python train.py --arch="pvt" --dataset="photos of arthropod specimens (BIOSCAN-5M)" --crop_scale_min=0.7 --horizontal_flip=true --targets=["family"] --head_dim=32 --qk_norm=false --parallel_block=false --inner_norm=false --depths=[5, 5, 5] --loss="cross_entropy" --ema_decay=0.995 --steps=12700 --warmup_steps=250
Rows from block 5 of a small image classifier, named by matrix and row number. Rows with one number belong to one neuron. Each number is 128 + 24 x the weight over its row's rms, rounded and kept within 0 to 255. All counts start at 0.
After each neuron's rows are labels from the 100 images, of 14976, where the neuron reaches its highest value: "colour at peak" is the nearest of a few named colours to the mean colour under the peak. Only what is clearly more common there than usual is listed. The data: photos of arthropod specimens (BIOSCAN-5M). In brackets: how many of the 100.
# fc1: MLP up (model.blocks.5.mlp.fc1.weight, 640x160), inputs 0-159
# fc2: MLP down (model.blocks.5.mlp.fc2.weight, 160x640, transposed), outputs 0-159

fc1.57 [162 112  83 129 150 113 122 125 134 147 132  74 140 133 148 112 107 134  94 143  83 148 144 128  93  99 125 131 142 140 184 102 135 132 115 118 150 145 111  50 131 117 125 149 149 116 124 129 131 111  95 114 142 132  93  98 168 138 145 153 108 102 134 115 140 152 123 115 127 141 114 146 169 143 123 142  95  88 152 112 158 136  92 119 139 152 124 161 148 121 136  88 192 148 138 122 132 113 116 178 116  94 136 159 119 159 110 103 100 129 103 130 138 133  81 165 139 151 108  84 146 120 142 147 124 175 107 159 107 135 112 169 124 151 129 160 105 137 183 116  72 140 114 145 120 122 133 138 100 147 116 117 112 164  95 100 123 152 130  92]
fc2.57 [163 134 107 121 156 158 103 168 162 106 145 109 136 124 125 157 152  93 100 102 101 136 103 123  86 177 195 149 127 142 126 125 146 101 104 108 108 104 122 101 142 110 129 159 173 113 116  94 128 127 106 117 184 132 150 110 131 151  76 139 151 115 132 155 130  90 105 141 138 125 114 153 150 139 165 138 142 142 104 129 185 104 114 158 146 109 134  92  99 161 149  86 149 137 116 117 158 119 139 122 110 142 170 122 129 119 147 141 114 122 181 149 129 113 126 161  88 135 116 102 162 131 162 151 117 123 151 176 121 113  98 162 101  90 149 136  93 109 138 135 111  79 142 172 141 120 132 122  98 117 109  94 162 131 131 148 138 118 135 115]
colour at peak: brown (48); grey (40)

fc1.186 [ 98 100 151  97 160 124 113  88 116 130 104 124 123 149 105 111 119 132 153 122 122 123 126 173 144 122 128 142 123 146 170 104 157  86 134 107 128 146 147 143 105 163 127 102 139 125 125 154 100 132 112 138 102 118 132 151 182 167 140 148 178 122 156 161  85 152 152 150 119 123 130 103 119 142 128 148 130 139 117 121 100 121 169  71 148 139 125 143 148 127 131 163 104 126 129 125 145 181 118 129 132 106 121 132  84  62  90 141  83 162 148 149 105 134 120 114 106 103 105 127 123 102 127 106 118  99 148 146 150 169 164 139 104 112 138 133 117 139  95 104 103 115 114 138 141  78 105 116 147 147 150 184  89  77 150 119 148  70 143 124]
fc2.186 [ 96 142 126 115  92 119 104 163 114 172  94 170 140  77 164 116 125 122 113  80 150 129 132 139 104  93 107 124  93 149  89 131 107 134 100 151 144 111 184  98 149 126 138 143 125 128  85 119 134 123 133 110 134 122 153 152 143 172 161 130  74 122 168 124  95 121 109 158 152 111 115 126 129 105 153 122 131 138 115  98 138 143 129 159 157 137 107 113 157 136 133 121 159  94 114 118  95 135 109 111 116 143 115 124 199 144 152 133 144 126 155 113 141 154 120  96 133 162 131 144 115 134 144 119 112 128 108 102 167 100 130 149 102  99 122 139 186 121 123 120 154 113 171 151 119 121 107 117 127  91 114  71 145 131 134 110 129 210 116 118]
colour at peak: grey (46); brown (42)

fc1.128 [159  75 112 175 155 189 120 135 146 172 137 151 106 104 123 104 182 165 110 112 122 123 128 143 136  99 153 143 138 134 113 122 107 169 127 131 123  99 127 170 139 158 133 140 163 130 118 101 111 168 125 160  94 140 122 112 141 163 137 145 116 147 118 134 109 134 165  95 119 166 164  48 100 141 109 140 114 138 115 109 146 142 136 133 113 115 111 138 123  94  99 102 151 104 104 148 162 141 107 132 127 138 141  97 163 128  85 113 151 135 140 117 129 148 138 116 142 128  90 104  97 134 107 101  88 106 139 133 123 158  98 136 103 152 135  83 147 118 122 107 108  83  94  67 158 155 112 116 159 122 159 113 135 139 120 140 160 130 128 113]
fc2.128 [144 129  81 168 145 126  97 119  93 154 106 152 110 109 130 158 147  76 131 113 167 151  72 133 122 106 141 149 121 183 144 126 123 133 129 164 151 148 103 115 113 107 162 101 148 158 107 147 133 143 165  99 104 127 147  91 109 132 133 141 150 134 137 127 109 188 134 108 103 189 127 125  83 116  97 103 113 119 120 150 180 140  97 144 131 156 111 133 149  86 124 132 136 138 121 179 111 116  92  64 138 162  91 148  93 112 138 117 118 128 129 126 129 137 131 115 145  90 120 126 116 117  99 120 155 138 127 152 112 102 154 120  91 135 150 136 148 170 126 146  82 122 107 126 137 162 113 135 143 159 140  89 157 139 143 113 122  86 152 131]
colour at peak: grey (40)

fc1.408 [131  77 128 134 100 135 122 124 133 122 106 100 115 185 112 110  98 138 123 134 152 157 124 142 125 150 145  75 129 145 134 114  99 151 165 139 159 136 151  93 164 147 163 145  83  89 105 117 112 140 151  86 127 142 144 144 139 101 149 118 187 135 123 140 136 166  97  98 135 130 111 119 161 124 150 108 155 107  79 153 131  84 119 116 156 146 125 142 107 149  74 117 136 152  89 147 155 130 134 153 159 163 159 107 116 118 108 136 110 146 100 103 125 157 134 106  89  98  99 141 101 137 139 143 144  82 116 126 130 172 118 170 118  94 112 143 145 162 141  89 125 152 149 147 106 112 131 137 158 101 156 151 132  77 134 140 138  86 123 109]
fc2.408 [103 115 137 143 172  83 149 158  91 111 157 155 148 105 119 101 163  74 116  77 122 134 128 132 153 101 117 157  80 168 147 167 102 158 124 147 134 132 133 138 156 135 106 121 149 121 128  90  85  80 141 173 166 127  76 138 138 129  86  97 111 147 105 146 122 115 112 132 138 145  91 132 122 120 114 148 127 133 141 128 152 108 134 133 127 172 141 114 133 122 128 131 121  66 168 118 150 138 175 136 117  80 162 135 133  99 105 110 102  95 109  93 152 146  95 137 122 130 141 142 125 114 112 124 139 136  98 140 135 104 163 145 141 170 139 118  91 142 131 128 130  95 148 116 144 116 133 132 116 127 102 106 158 118 192 126 152  94 106  97]
colour at peak: brown (45); grey (37)

fc1.338 [125 140 143 126 106 142 117 110  78 149 114 149 138 164  94 167 130 109  77 136 108 122 107  92 110 151 122  99  98 113  99 133 127 161 114 125 116 146 100 108 128 116 175 148 147 113 118 126 180 177 125 155 108 111 127 143 153 146 153 115 117 162 106 123 141 130  79 164 102 115 148 107 100 165 156 180 147 111 138 143 113  86 141 123 118 161 136  65 130 112 127 119 137 132 107 134 154 119  99 120 119 111 146 177 135 138 113 158 109 117 150 122 112  89 143 176 119 163 118  63 129 107 109 138 110 146 128 170 158 139 165 111 119 130  98 134 145 112 146 140 128 159 128 140 115 151  86 122 120 109 108  66 138 136 178 139 118 154 117 121]
fc2.338 [153 148  98 118 153  94 155 148 157 111 115 117 124 153 117 130 128 162 152 112 175 116 122 115 117 120 161 139 107 135  92 106 124 104 127 163 124 174 197 119 124 143 116  99 143 146 171 100  45 109 126 124 119 118 135 125 107 154 122 117 120  95 102 100 116 110 150 113 109 131 116 118 153 141 108 137 131 107 104 123 118 133 167 116 133  92 156 140 152 118 125 140 131  69 115  86 142 126 174 148 135 113 131 155 123 134  96 133 122 145 115 100 174 135  88 115 140 144  99 138 126 153 110 140 187 132  95  84 123  87 102 162 157 141 164 130 137 149 163 171 119 114 109 157 144 149  80 146 136 124 178 120 123 134 105 118 111 106 141 104]
colour at peak: brown (31); grey (27)

fc1.442 [107 128 113 134 154 171 141 142 123  85 134 140 112  85 165 107 129 117 105 156 153 138 138 117 159 134 117 128 169 172 124 131 125 110 133 134 143  85 137  76 174 130 147 131 126 122  92 127 107 135 107 159 131  82 136 139 181 128 120  91 162 167 106 126 113 105 187  98 150 126  70 116 128 116 133 131 118  96 150 144 165 152  48 120 151 115 134 126 147 162  76 139 110 159 140 120 154 127 123 135 186 119 110 116 189 138 125 115 104 103 136 145 127 134  88 109 143 128 109 122 175 140 110 146 143 140 118 124 139 141 124 129  94 142  88 124 130 112 112 120 157 134 118 121 162  90 122 102 115 129 129 129 135 155  95 131 151 130 140  89]
fc2.442 [126  92 136 154 110 111  93 140 114 139 126 139 154 158  89 168 145 103 119 116 146 125 110 117 121 178 147 131 104 143 157 108 127 120 109 154 119 132 143 148 138 158 128 143 130 114 150 136 106  92 143 115 137 157 118 158  94 125 156 186 189 136 106 122 121 164 116 125  90  93 126 140 154 101 129 140  98 155 141 119 106 130 144 145 140 116 125 133 100 130 126 103 172 120 119 156 106  85 110  68 152 118 109 142 176 113 102 131 107 132 122  95 133 157 117 115 124 137 148 142 101 142 137 131 157 141 126  78 141 146 117 107  77 121 172 179 133 172 116 130 114 135 166 100 142 163 153 125 197 109 166 101 109 106 141  82 110 122 157 130]
colour at peak: grey (31)

fc1.330 [131 108 178 116 124 140 142 150 142 121 181 139 110 177 109  95  78 124 129 180 104 121 127 127 153 119 115 144 178 129  98 139 146 116 157  79 111 139  94 147  50 146 139 151  98 120 154 179 160 111 134 165 112 144 103 134  91  79 131 123 133 108 119 111  83 106 129 104 100 150 110 161  85 122 122 111 142  93 158 148 137 141 151 189 125 143 154 149 154 171 120 126 133 164  87 148 125 112 122 106  85 151 141 118 150 132 158 121 119 119 134 103 150 127 120 147 138 103 116 135 134 149 125 107 138 115 133 144 117 141 116 137 149 126  93 127  91 152 118 113 117  84 114 157  89 162 124 125 154 152 150 123 124 132 140 109 125 132 144 149]
fc2.330 [145 132 120 103 139 141 108 120 152 107 134 175  88 117  92 109 113 111 177 145 130 109  84 101  75 121  97 123 148 111 114 141 107 118 155  97 122 131 106 122 152 132 129 122 158 156 112 108 110  73 130 152  98 138 168 126 125 121 126 140 111 146 112 153 125 131  97 100  84 163 141 164 130 137 125 100 160 138 144 137 134 144 149 164 111 145 133 141 119 174 125 144 122 139 110 133  89  99 119 160 120 109 162 153 110 127 135 165  69  94 133 173 104 179 173 105 142 121 141 166 161 178 125 128 125 161  74 125 121  98 123  92 134 139 128 148 121 117  72 154 161 174 118 118 108 132 144 128 142 117 110 123 117 104  95 105 125 130 107 149]
colour at peak: brown (41); black (30)

fc1.217 [117 137 120  95  99 139 144 149 139 133 139 117 179 129 108 157 102 132 111 122 177  88 177 128 127 160 138 111 147 136 137 101 153 129 126 122 124 129  96 194 122  66 175 156 109  99  97  99 133 112 111 167 139 117  90 100 169 110 149 127 179 111  97 158 139 104 145 128 159 111 107 150 138 137 182 127 112 136 119 159 137 112 114 111 116 143 102 110 130 147  96 134 124 129 118 126 132 140 116 122 122 118 142 136 124 148 145 129 159 106  93 109  91 133 157 152 181 106 125 144 119 138 155 121 151 142 145 132 160 143  94 145 124  71 139  64 110 113 161 125 152 169 140 108 143 108 164  85 132 170 116 122 139 128 112  96 142 101 132 113]
fc2.217 [ 96 127 143 146 129 107  97 121 130 171 134 143  89 123 179  75 119 101 127 118  86 133 109 105 108 116 119 139 138 162 123 170 116 149 115 136 168 126 153  88 117 127  97 123  91 168 145 146 127 105 129 107 111 130 130  99 102 136 115 139  99 149 146 115 104 167 137 148  80 132 157 143 102  91 100 141 153 177 136 119 146 146 120 114 119 146 157 115 171 131 152 135 137 148 131 127  82  94 153  74 114 121 134 156 105 115  87 132 101 151 136 164 153 134 107 135  95 150 125 109 144 126  90 146 135 145 102 125  99 113 171  96 127 166 141 176 160 162  87 118 116 117 125 150 144 118  94 143 131 118 134 121 150 127 111 122 104  56 114 105]
colour at peak: brown (41); grey (34)

fc1.543 [ 94 170 147 100 118  95 136 131 150 138 111  99 160 150 134 124 122  99 128 148 141 116  81 152 107 133 145 157 113 148 122 165 137 125  91 142 153 107 108 107 126 121 147 100 191 118 106 110 170  94 134  94 162 145  92 158 155 107 111 171 158 111 118 139 119  94 143  99 110 136 122 129 149 131 152 107 151 126 190  99 132 115 124 136 142 121 126  85 128 141 149 116 119 132 124 144 150 131 158 112 127 173 130 117 162 160 154 103 148  54  99 124 146 117 146 115  84 137 133 116  92 125 157 179 102 133 108 148  85 127  97 102  98 122 151 148 110 109 146  63 120 119 136 130 129 155 159  97 146 138 150 117 103 157 126 124 141 120 154 136]
fc2.543 [136 111 111 154 108 142 129  90 137 138 136 142 110 117 165 147 111 108 126 105 201 121 170 122 114 143 125 105 122  98 103 104 128 153 146 133 103 157 166 137 113 107 105 140 127 141 149 139 103 147 156 124 100 136 139 164 121 134  83  74  87 130 162  91 150 143 155 162 165 148 122 126  94 150 134 140  75  92 116 119 127  91 133 121 120  98 148 105 148 124 106 109 112 126 118 141 106 142 127 148 166 147 115 181 105  93 132 130  92 172 130 147 164 111 122 135 193 129  76 109 137 123 113  75 159 132 153 155 109 102  97 166 108 124  69 122 131 110 125 139 116 158 129 111 151 110 150 123 121 140 120 125 125  88 133 147 107 104 124 150]
colour at peak: brown (45); grey (32)

fc1.519 [123 143 148 113 163 171 118 153 138 140 132 114 106  95 116 130 169 140 138 127 107 115 127 119 114 123 157 100 175 124 126 154 174 142 183 133 124 107  98 141 147  78  99 114 139 116 133 154 149 109 108  88 133 142 175 123  90 154 123 127 129  95 104 148 136 133  78 137 132  78 143 169 169 147  96 109 109 139 117 124 145 132 128 129 126 149 157 115 109  67 130 108 148 143 162 129  97 121 115 109 116 175 153 104 151 135 134 111 147 176 165  88 158 145 101 144 156 142 162  97  97  99 102 166 108 140 160 137 104 106 132 155 133 146 144 122 116 113 131  90 152 168  91 126 149 122 103 131 121 145 167  96  96 130 104 143 105 150 124 107]
fc2.519 [175 100 140 145 136 113 118 140 125 141 151 121 117 122 130 156 123 145 103 153 157 112 128 132  73 119 166 100 165 119 139 139 159 152 195 155 107 131 131  92 137 141 165 134 121 141 140  83  95 149  93 110 143 114 142 137 138 138 106 133 102 108  98 154 129 177 104 124 106 125 129 176 140 113 121 167  74 122 147 147 132 133 119 121 104 133 186  91 104  72 128 118 112 124 168 143 137 102 143 177 152 131 117 130 132 111 173 134 141 133 178 116 155 119 131 145 139 119 122  85 102 116 104 158 139 140 109  96 139 136  90 142 182 158 129  92 125 101 120 140  91 150 128 123 113 120 151 111 115 109 118  94 108 118 176 157 124 161 146 117]
colour at peak: brown (77)

fc1.383 [102 107  95 127  92 104 136 102 153 121 171  82 147 129 157 150 172  98 122  54 150 133 137 106  98 152  77 109 143 134  99 120 167 130 150 166 122 155 147 155 120 105 133 122 101 124 109 143 150 114 125 126 118 156 115 132 144 125 113 142 139 152 142 103  93 152 118  95 152 114 122 119 109 133 138 123 147 100 120 108 176 122 131 101 153 137 137 102 147 105  96 141 137 125 142 141 126 129 126 145 155 137  71 143 113 101 153 145 108 150 117 154 111 124  84  97 114 135 125  91 121 152 145  92 112 118 170 110 144 102  95 129 133 166 140 165 138 129 154 144 102 150  92 125  98  98 160 184 156 105 122 183 127 154 163 139 135 128 109 182]
fc2.383 [137 125 157 132 138 120 145 146 114 112 122 170 104 151 149 146  96 143 159 219 106 132 119 127 124  84 157  87 122 170 136 134  95 106 110 150 169 112 162 107 135 145 134 121 162 126 177 104 127 153 125 121 129 138 176 143 134 176 119 164 135 115 128  96 145 133 109 117 124 137 173 126 121 134 138 156 113 181 139 127 106 133 110 131  96 145  71 119  96 113 132 131  85 106 104 153 121 134 102 155 133 124 181 125 108 107 140 132 140 104 119  87 159 147 119 104  90 127 126 131 133 106 115 159 151 112 109 155 144  86 110 136 146 112  95 111 123  81 163  78 121 158 156 124 142 149 116 140 145 165 137 132 109 125 143 120 100 134 110  88]
colour at peak: grey (66)