config = dict(
    crop_scale_min=0.7,
    arch='pvt',
    init='kaiming_normal',
    optimizer='muon',
    nesterov=True,
    final_lr_fraction=0,
)
Rows from block 8 of a small image classifier, named by matrix and row number. Rows with one number belong to one neuron. Each number is 200 + 20 x the weight over its row's rms, rounded and kept within 0 to 999. All counts start at 0.
After each neuron's rows are labels from the 100 images, of 14976, where the neuron reaches its highest value: "strongest on" is what is common among them. Only what is clearly more common there than usual is listed. The data: photos of arthropod specimens (BIOSCAN-5M).
# fc1: MLP up (model.blocks.8.mlp.fc1.weight, 640x160), inputs 0-159
# fc2: MLP down (model.blocks.8.mlp.fc2.weight, 160x640, transposed), outputs 0-159

fc1.141,169,222,213,247,210,218,194,179,183,194,208,181,181,186,203,188,154,180,194,178,179,185,175,201,201,170,220,191,195,181,201,192,206,209,181,203,210,191,239,201,198,218,211,212,220,199,225,212,233,180,178,199,203,199,228,202,192,206,242,225,182,238,201,240,207,201,213,208,194,210,209,190,175,184,149,201,201,181,197,196,200,199,206,187,197,156,169,189,182,203,220,183,168,176,186,180,175,229,173,196,199,206,196,207,233,208,197,222,247,216,224,172,193,187,182,200,202,230,229,179,205,181,180,202,206,218,190,216,227,237,149,222,190,184,170,211,197,195,186,207,209,182,189,238,216,212,184,223,227,168,200,214,221,221,168,236,227,201,195,219
fc2.141,188,209,209,205,178,206,205,266,218,197,209,224,234,188,206,166,183,211,171,192,183,197,208,211,226,271,219,188,178,234,187,196,190,189,189,204,194,174,180,184,233,173,206,238,189,214,174,194,175,210,167,171,193,220,195,182,246,188,209,191,193,178,205,215,175,202,204,182,188,169,210,209,212,202,198,187,196,196,169,198,192,201,204,201,233,233,200,172,222,199,199,193,196,210,204,175,210,194,204,214,212,174,193,198,182,220,210,195,200,184,184,207,207,240,176,180,184,188,188,161,175,218,214,207,234,198,185,206,181,210,187,205,202,205,239,242,234,215,218,202,182,229,212,222,171,197,198,192,191,191,220,152,202,228,169,209,204,159,188,201
strongest on: order Diptera

fc1.3,202,216,211,211,202,174,199,193,228,173,240,224,244,202,214,219,191,204,210,183,183,171,188,170,195,174,170,183,188,208,226,208,177,210,176,201,223,169,227,200,206,171,190,200,218,185,185,226,194,178,194,208,223,234,168,253,218,179,214,234,203,194,200,226,193,212,215,212,201,244,197,169,205,198,175,220,209,184,234,172,199,209,225,201,226,224,193,184,199,216,227,207,179,194,176,194,205,168,232,242,197,226,189,187,240,198,169,198,184,176,210,184,137,189,196,223,206,213,228,211,211,188,175,190,197,194,188,205,191,230,194,187,194,210,207,217,187,159,190,176,181,179,202,211,208,192,211,221,218,172,190,195,208,192,169,175,186,178,217,209
fc2.3,199,226,276,173,198,181,191,236,193,188,208,157,235,222,206,215,209,213,227,216,200,236,207,189,207,214,189,194,197,234,174,186,197,226,169,210,215,175,169,217,191,180,187,228,199,220,189,232,185,202,186,196,220,212,224,215,210,165,193,216,223,182,201,213,197,206,190,204,219,197,196,210,246,181,191,205,178,204,195,206,183,211,190,184,222,189,198,224,196,204,202,185,235,186,215,225,215,146,193,231,214,153,193,223,228,189,210,212,181,173,181,191,195,217,184,162,192,199,187,196,210,209,180,187,180,200,224,185,160,188,222,173,181,180,177,221,197,218,208,171,218,208,208,202,206,234,202,207,242,171,205,200,186,192,186,227,214,182,211,213
strongest on: order Diptera; family Drosophilidae

fc1.174,230,205,182,189,221,189,206,212,226,202,241,200,171,207,171,225,178,169,200,231,186,174,195,208,211,202,212,184,197,205,193,201,218,229,182,154,181,212,169,194,178,232,218,220,187,189,230,205,214,196,165,231,217,212,195,197,217,207,162,215,217,168,186,220,187,192,215,222,203,222,233,173,170,225,201,224,189,180,178,200,188,169,207,199,192,186,183,186,217,223,169,187,201,198,218,184,209,166,169,214,221,197,190,184,212,188,232,212,208,210,161,186,207,198,203,229,211,223,191,185,171,221,210,201,195,165,241,184,218,164,185,200,180,183,178,207,233,217,194,209,200,237,254,196,225,224,184,211,213,187,207,194,197,191,209,163,173,212,209,168
fc2.174,174,200,233,222,206,231,219,213,201,202,197,212,176,197,212,215,183,232,146,210,166,160,190,202,219,208,225,229,226,189,171,195,207,192,186,180,186,210,192,213,200,186,205,184,149,193,238,236,214,223,206,177,166,209,188,158,234,187,188,182,220,179,200,208,168,199,179,173,186,179,183,205,196,155,213,201,185,212,215,187,191,196,213,162,207,192,206,226,223,213,201,207,210,203,181,185,201,198,197,210,197,200,226,214,205,207,181,210,217,182,199,194,219,229,228,171,202,226,230,212,229,201,176,196,200,212,179,221,196,198,218,219,185,211,228,178,181,195,227,197,152,204,232,212,239,202,174,208,236,218,207,188,189,200,202,242,218,164,209,216
strongest on: order Lepidoptera

fc1.423,216,192,218,204,180,213,242,213,207,198,229,201,210,190,204,172,209,186,238,207,201,217,219,213,190,209,210,188,226,214,236,211,210,220,208,196,216,190,204,224,207,207,190,184,154,187,162,187,234,203,184,182,137,178,223,204,189,227,186,170,185,213,203,206,197,173,197,227,201,225,225,192,197,228,192,182,164,180,181,206,224,199,216,227,181,225,221,222,191,194,210,223,201,185,245,176,169,220,190,200,192,190,225,191,183,213,190,212,170,176,209,245,193,219,231,141,195,210,207,205,191,202,171,186,156,187,178,242,195,200,198,217,188,174,190,180,174,182,197,189,230,204,196,198,210,168,188,216,188,184,200,190,183,184,200,238,217,186,187,211
fc2.423,191,216,220,207,208,195,198,161,196,222,175,207,216,175,196,163,198,195,230,196,176,195,191,226,195,180,186,197,195,199,155,181,217,193,203,180,175,170,191,213,178,212,216,194,229,211,178,222,216,206,222,222,210,197,155,177,235,223,207,177,209,203,214,236,188,217,207,232,208,192,167,226,178,207,198,187,155,186,203,204,187,177,185,212,210,191,186,192,214,202,198,200,244,163,220,204,169,199,199,195,185,223,216,210,167,208,204,213,192,193,183,175,215,159,190,230,199,217,161,185,203,185,183,184,236,215,212,200,167,198,224,221,196,193,267,164,174,227,219,207,168,172,219,209,184,210,200,218,184,215,204,198,177,232,196,204,208,171,199,195
strongest on: order Coleoptera

fc1.31,205,196,193,186,196,207,187,211,179,205,202,174,172,180,206,209,210,211,187,208,212,203,196,181,183,223,194,194,201,239,197,208,230,203,178,216,205,210,214,179,211,227,228,195,193,198,226,194,147,201,197,218,171,236,185,215,187,189,179,207,197,151,217,170,215,199,241,185,209,200,179,212,167,172,216,198,169,200,204,202,196,193,157,160,231,197,216,187,206,190,173,200,178,194,256,164,205,240,156,201,182,205,224,221,193,223,228,227,175,201,154,199,235,182,214,197,210,169,209,179,231,214,228,175,195,193,184,229,181,199,176,184,193,166,193,199,205,184,212,205,218,214,220,199,207,197,207,211,219,211,204,186,218,223,241,212,227,205,207,173
fc2.31,215,195,180,203,187,211,198,178,202,171,187,226,184,190,179,213,188,201,168,194,187,197,241,224,193,230,212,213,226,218,188,220,210,199,185,216,182,193,206,212,207,216,194,206,178,220,217,155,177,201,158,215,224,220,208,242,214,192,147,192,214,189,214,208,183,194,163,173,204,221,178,197,189,177,199,212,198,202,177,176,196,210,212,261,227,198,192,189,186,213,199,207,220,182,216,207,153,187,151,232,152,208,196,201,191,185,188,184,213,233,156,195,205,209,223,179,198,185,184,208,206,219,150,192,189,193,216,183,213,180,216,169,180,213,219,202,217,203,178,230,197,184,178,206,227,180,184,206,216,184,209,169,204,219,227,194,185,231,190,208
strongest on: order Diptera

fc1.24,179,175,184,185,201,222,217,234,199,192,149,246,195,188,186,210,214,234,213,222,166,186,169,241,202,181,196,199,230,197,218,213,220,243,207,187,160,204,212,201,180,203,175,198,178,218,193,189,205,194,209,203,187,229,190,225,187,210,215,171,167,211,229,221,224,222,189,221,179,195,249,212,197,167,199,160,168,172,215,200,204,190,196,226,173,178,168,192,191,175,193,195,189,183,206,215,189,198,167,207,234,206,195,206,215,206,208,181,174,227,182,224,207,217,191,219,177,184,178,199,194,234,201,218,213,186,210,192,216,197,207,193,196,206,185,203,222,229,203,217,243,184,219,234,199,223,191,186,191,176,214,209,206,176,144,187,210,188,191,205
fc2.24,187,197,225,207,212,204,167,214,203,199,203,201,194,209,202,177,230,240,207,189,186,212,213,183,223,195,191,168,192,186,187,227,225,231,226,195,207,202,178,191,208,183,190,196,165,207,210,201,213,197,197,177,192,145,160,226,181,202,172,177,189,159,208,226,175,195,211,173,175,224,191,219,197,196,174,219,175,182,216,220,194,214,176,197,196,206,210,209,200,190,196,222,190,226,217,200,197,189,218,151,183,198,223,244,211,205,232,187,203,213,195,196,242,208,194,208,181,175,168,179,184,219,219,200,218,231,219,205,203,234,197,202,196,219,195,196,193,221,206,177,219,164,205,217,201,201,173,195,197,212,212,200,228,198,166,212,167,112,180,206
strongest on: order Lepidoptera

fc1.500,212,246,209,215,190,204,209,145,231,223,177,218,172,202,188,220,207,206,223,208,194,218,193,188,222,223,190,202,189,173,220,211,161,177,207,201,196,191,197,198,199,234,203,208,187,163,172,189,193,172,205,213,199,210,229,194,231,200,203,217,222,191,182,200,214,203,177,229,166,217,205,189,240,199,232,181,187,189,179,180,207,216,184,218,174,211,204,178,198,184,233,200,177,184,190,176,225,235,225,213,206,186,199,207,191,215,203,180,230,219,179,211,221,198,194,207,203,191,180,178,210,173,163,228,212,195,192,169,175,243,200,186,163,203,225,186,185,222,164,224,219,187,200,164,232,241,178,186,204,182,222,212,169,235,191,210,180,204,207,170
fc2.500,212,207,194,193,240,186,207,205,234,190,203,187,196,191,188,200,189,212,174,195,185,174,183,253,186,156,192,207,199,213,175,186,197,180,183,188,205,185,173,207,198,223,193,216,209,211,182,203,233,175,207,191,175,217,177,232,196,213,199,211,193,185,217,212,190,203,245,211,188,216,184,157,199,224,176,199,216,192,181,202,239,219,207,197,241,156,207,235,198,216,198,203,217,207,155,217,182,230,174,186,188,203,228,191,223,156,207,186,212,221,206,147,211,162,230,199,228,212,219,214,196,216,192,183,213,196,232,215,189,198,205,194,200,214,226,200,230,220,179,186,176,205,165,158,199,202,218,174,225,221,173,197,201,234,195,193,188,173,190,206
strongest on: order Diptera

fc1.63,180,163,232,173,208,218,166,160,206,213,195,196,180,251,200,203,190,221,196,196,155,214,204,186,218,220,223,213,198,193,222,235,180,195,256,206,203,194,224,192,189,190,206,173,170,211,183,190,201,156,250,226,171,181,192,204,178,186,204,206,203,232,184,175,229,207,202,199,175,211,196,218,212,191,226,213,191,211,211,187,220,251,239,208,209,216,154,204,169,203,192,193,196,194,189,188,210,193,213,182,168,187,213,189,185,256,209,205,221,220,197,186,185,192,189,189,204,202,200,191,179,170,193,208,170,187,185,220,193,200,194,197,223,228,180,194,214,200,190,224,204,208,210,221,244,186,196,173,188,224,235,192,201,217,197,223,185,195,202,193
fc2.63,191,198,228,227,196,204,194,190,198,197,225,179,200,201,181,217,227,214,179,206,176,191,199,183,220,227,197,206,230,205,207,220,192,206,171,201,204,177,206,187,179,232,195,191,200,200,182,195,167,226,181,184,189,181,201,236,189,174,182,219,232,214,204,155,171,208,168,206,177,192,204,189,220,173,235,185,227,190,217,216,196,225,196,174,207,208,201,203,181,188,203,216,214,244,183,157,219,186,226,172,248,184,202,229,192,241,174,217,204,180,159,208,197,199,206,214,225,186,216,212,200,221,198,166,191,198,225,231,201,181,213,221,222,181,192,150,156,212,171,249,224,187,204,175,179,223,197,193,206,207,225,211,169,200,213,222,200,188,184,199
strongest on: family Sphaeroceridae

fc1.505,163,212,188,188,217,213,219,209,172,198,190,192,134,180,210,178,207,215,206,217,199,196,177,197,194,176,204,213,204,229,231,243,224,172,220,218,182,203,195,196,207,194,197,182,196,194,205,185,187,209,198,202,203,196,235,203,182,222,212,164,178,220,213,236,205,199,197,186,204,223,179,234,171,216,206,143,212,187,237,191,202,177,206,172,216,200,211,216,205,191,205,205,182,215,193,187,223,208,190,198,201,171,207,203,170,235,196,193,184,228,220,171,184,237,185,218,172,215,192,215,201,208,192,198,187,170,162,230,232,184,200,226,238,218,172,217,217,209,206,187,223,162,215,190,209,153,221,227,188,206,230,221,173,217,199,193,229,232,188,194
fc2.505,229,182,223,164,223,196,222,218,173,202,240,246,200,177,196,206,190,205,194,250,172,219,193,214,208,181,208,202,215,193,188,219,223,209,206,198,199,208,157,195,202,197,183,163,220,207,225,210,168,217,143,212,195,202,182,217,159,172,202,196,168,221,190,208,206,193,187,196,203,219,188,219,198,189,216,216,199,217,205,196,182,175,203,206,196,204,211,180,222,201,199,218,182,215,196,188,231,197,194,180,235,173,175,197,211,176,186,181,207,175,216,206,187,169,215,211,199,205,179,173,219,233,183,181,175,252,195,218,212,196,212,177,195,182,222,240,223,160,244,199,204,195,172,207,208,190,190,200,229,227,220,206,214,229,194,182,188,251,208,198
strongest on: order Diptera

fc1.91,216,158,184,201,195,199,243,215,191,186,207,215,238,158,186,195,176,189,179,211,215,198,219,197,219,204,200,185,212,214,201,203,215,196,173,222,217,222,203,199,193,167,213,159,199,212,229,198,159,229,212,164,189,170,209,196,215,199,212,173,191,183,198,215,198,182,190,216,209,166,207,233,195,204,174,208,212,226,159,174,195,139,190,207,179,190,231,179,217,222,206,167,215,195,222,182,214,176,195,192,243,173,189,189,202,169,189,197,178,211,217,224,179,247,194,201,221,211,196,169,217,241,199,169,212,220,179,200,208,208,217,212,186,179,173,202,220,199,238,204,216,198,229,212,195,189,222,195,208,199,208,146,204,206,186,188,211,206,217,206
fc2.91,208,206,222,216,215,205,183,212,189,212,198,190,230,164,184,206,223,221,169,188,214,176,204,215,208,178,207,187,210,178,171,189,183,190,184,197,202,192,215,209,190,229,173,196,229,243,176,185,184,167,198,206,178,207,185,220,186,182,221,193,220,215,194,192,188,195,211,229,206,207,218,168,209,158,232,192,217,229,202,215,200,197,209,251,193,216,175,230,225,159,202,178,211,249,170,159,209,235,190,147,165,190,168,217,228,176,199,178,202,178,197,188,206,232,238,176,197,186,196,201,216,182,172,230,182,213,216,192,203,193,185,216,190,178,207,216,200,235,209,208,198,171,205,185,242,190,222,198,210,223,188,188,184,174,212,188,189,181,214,201
strongest on: order Diptera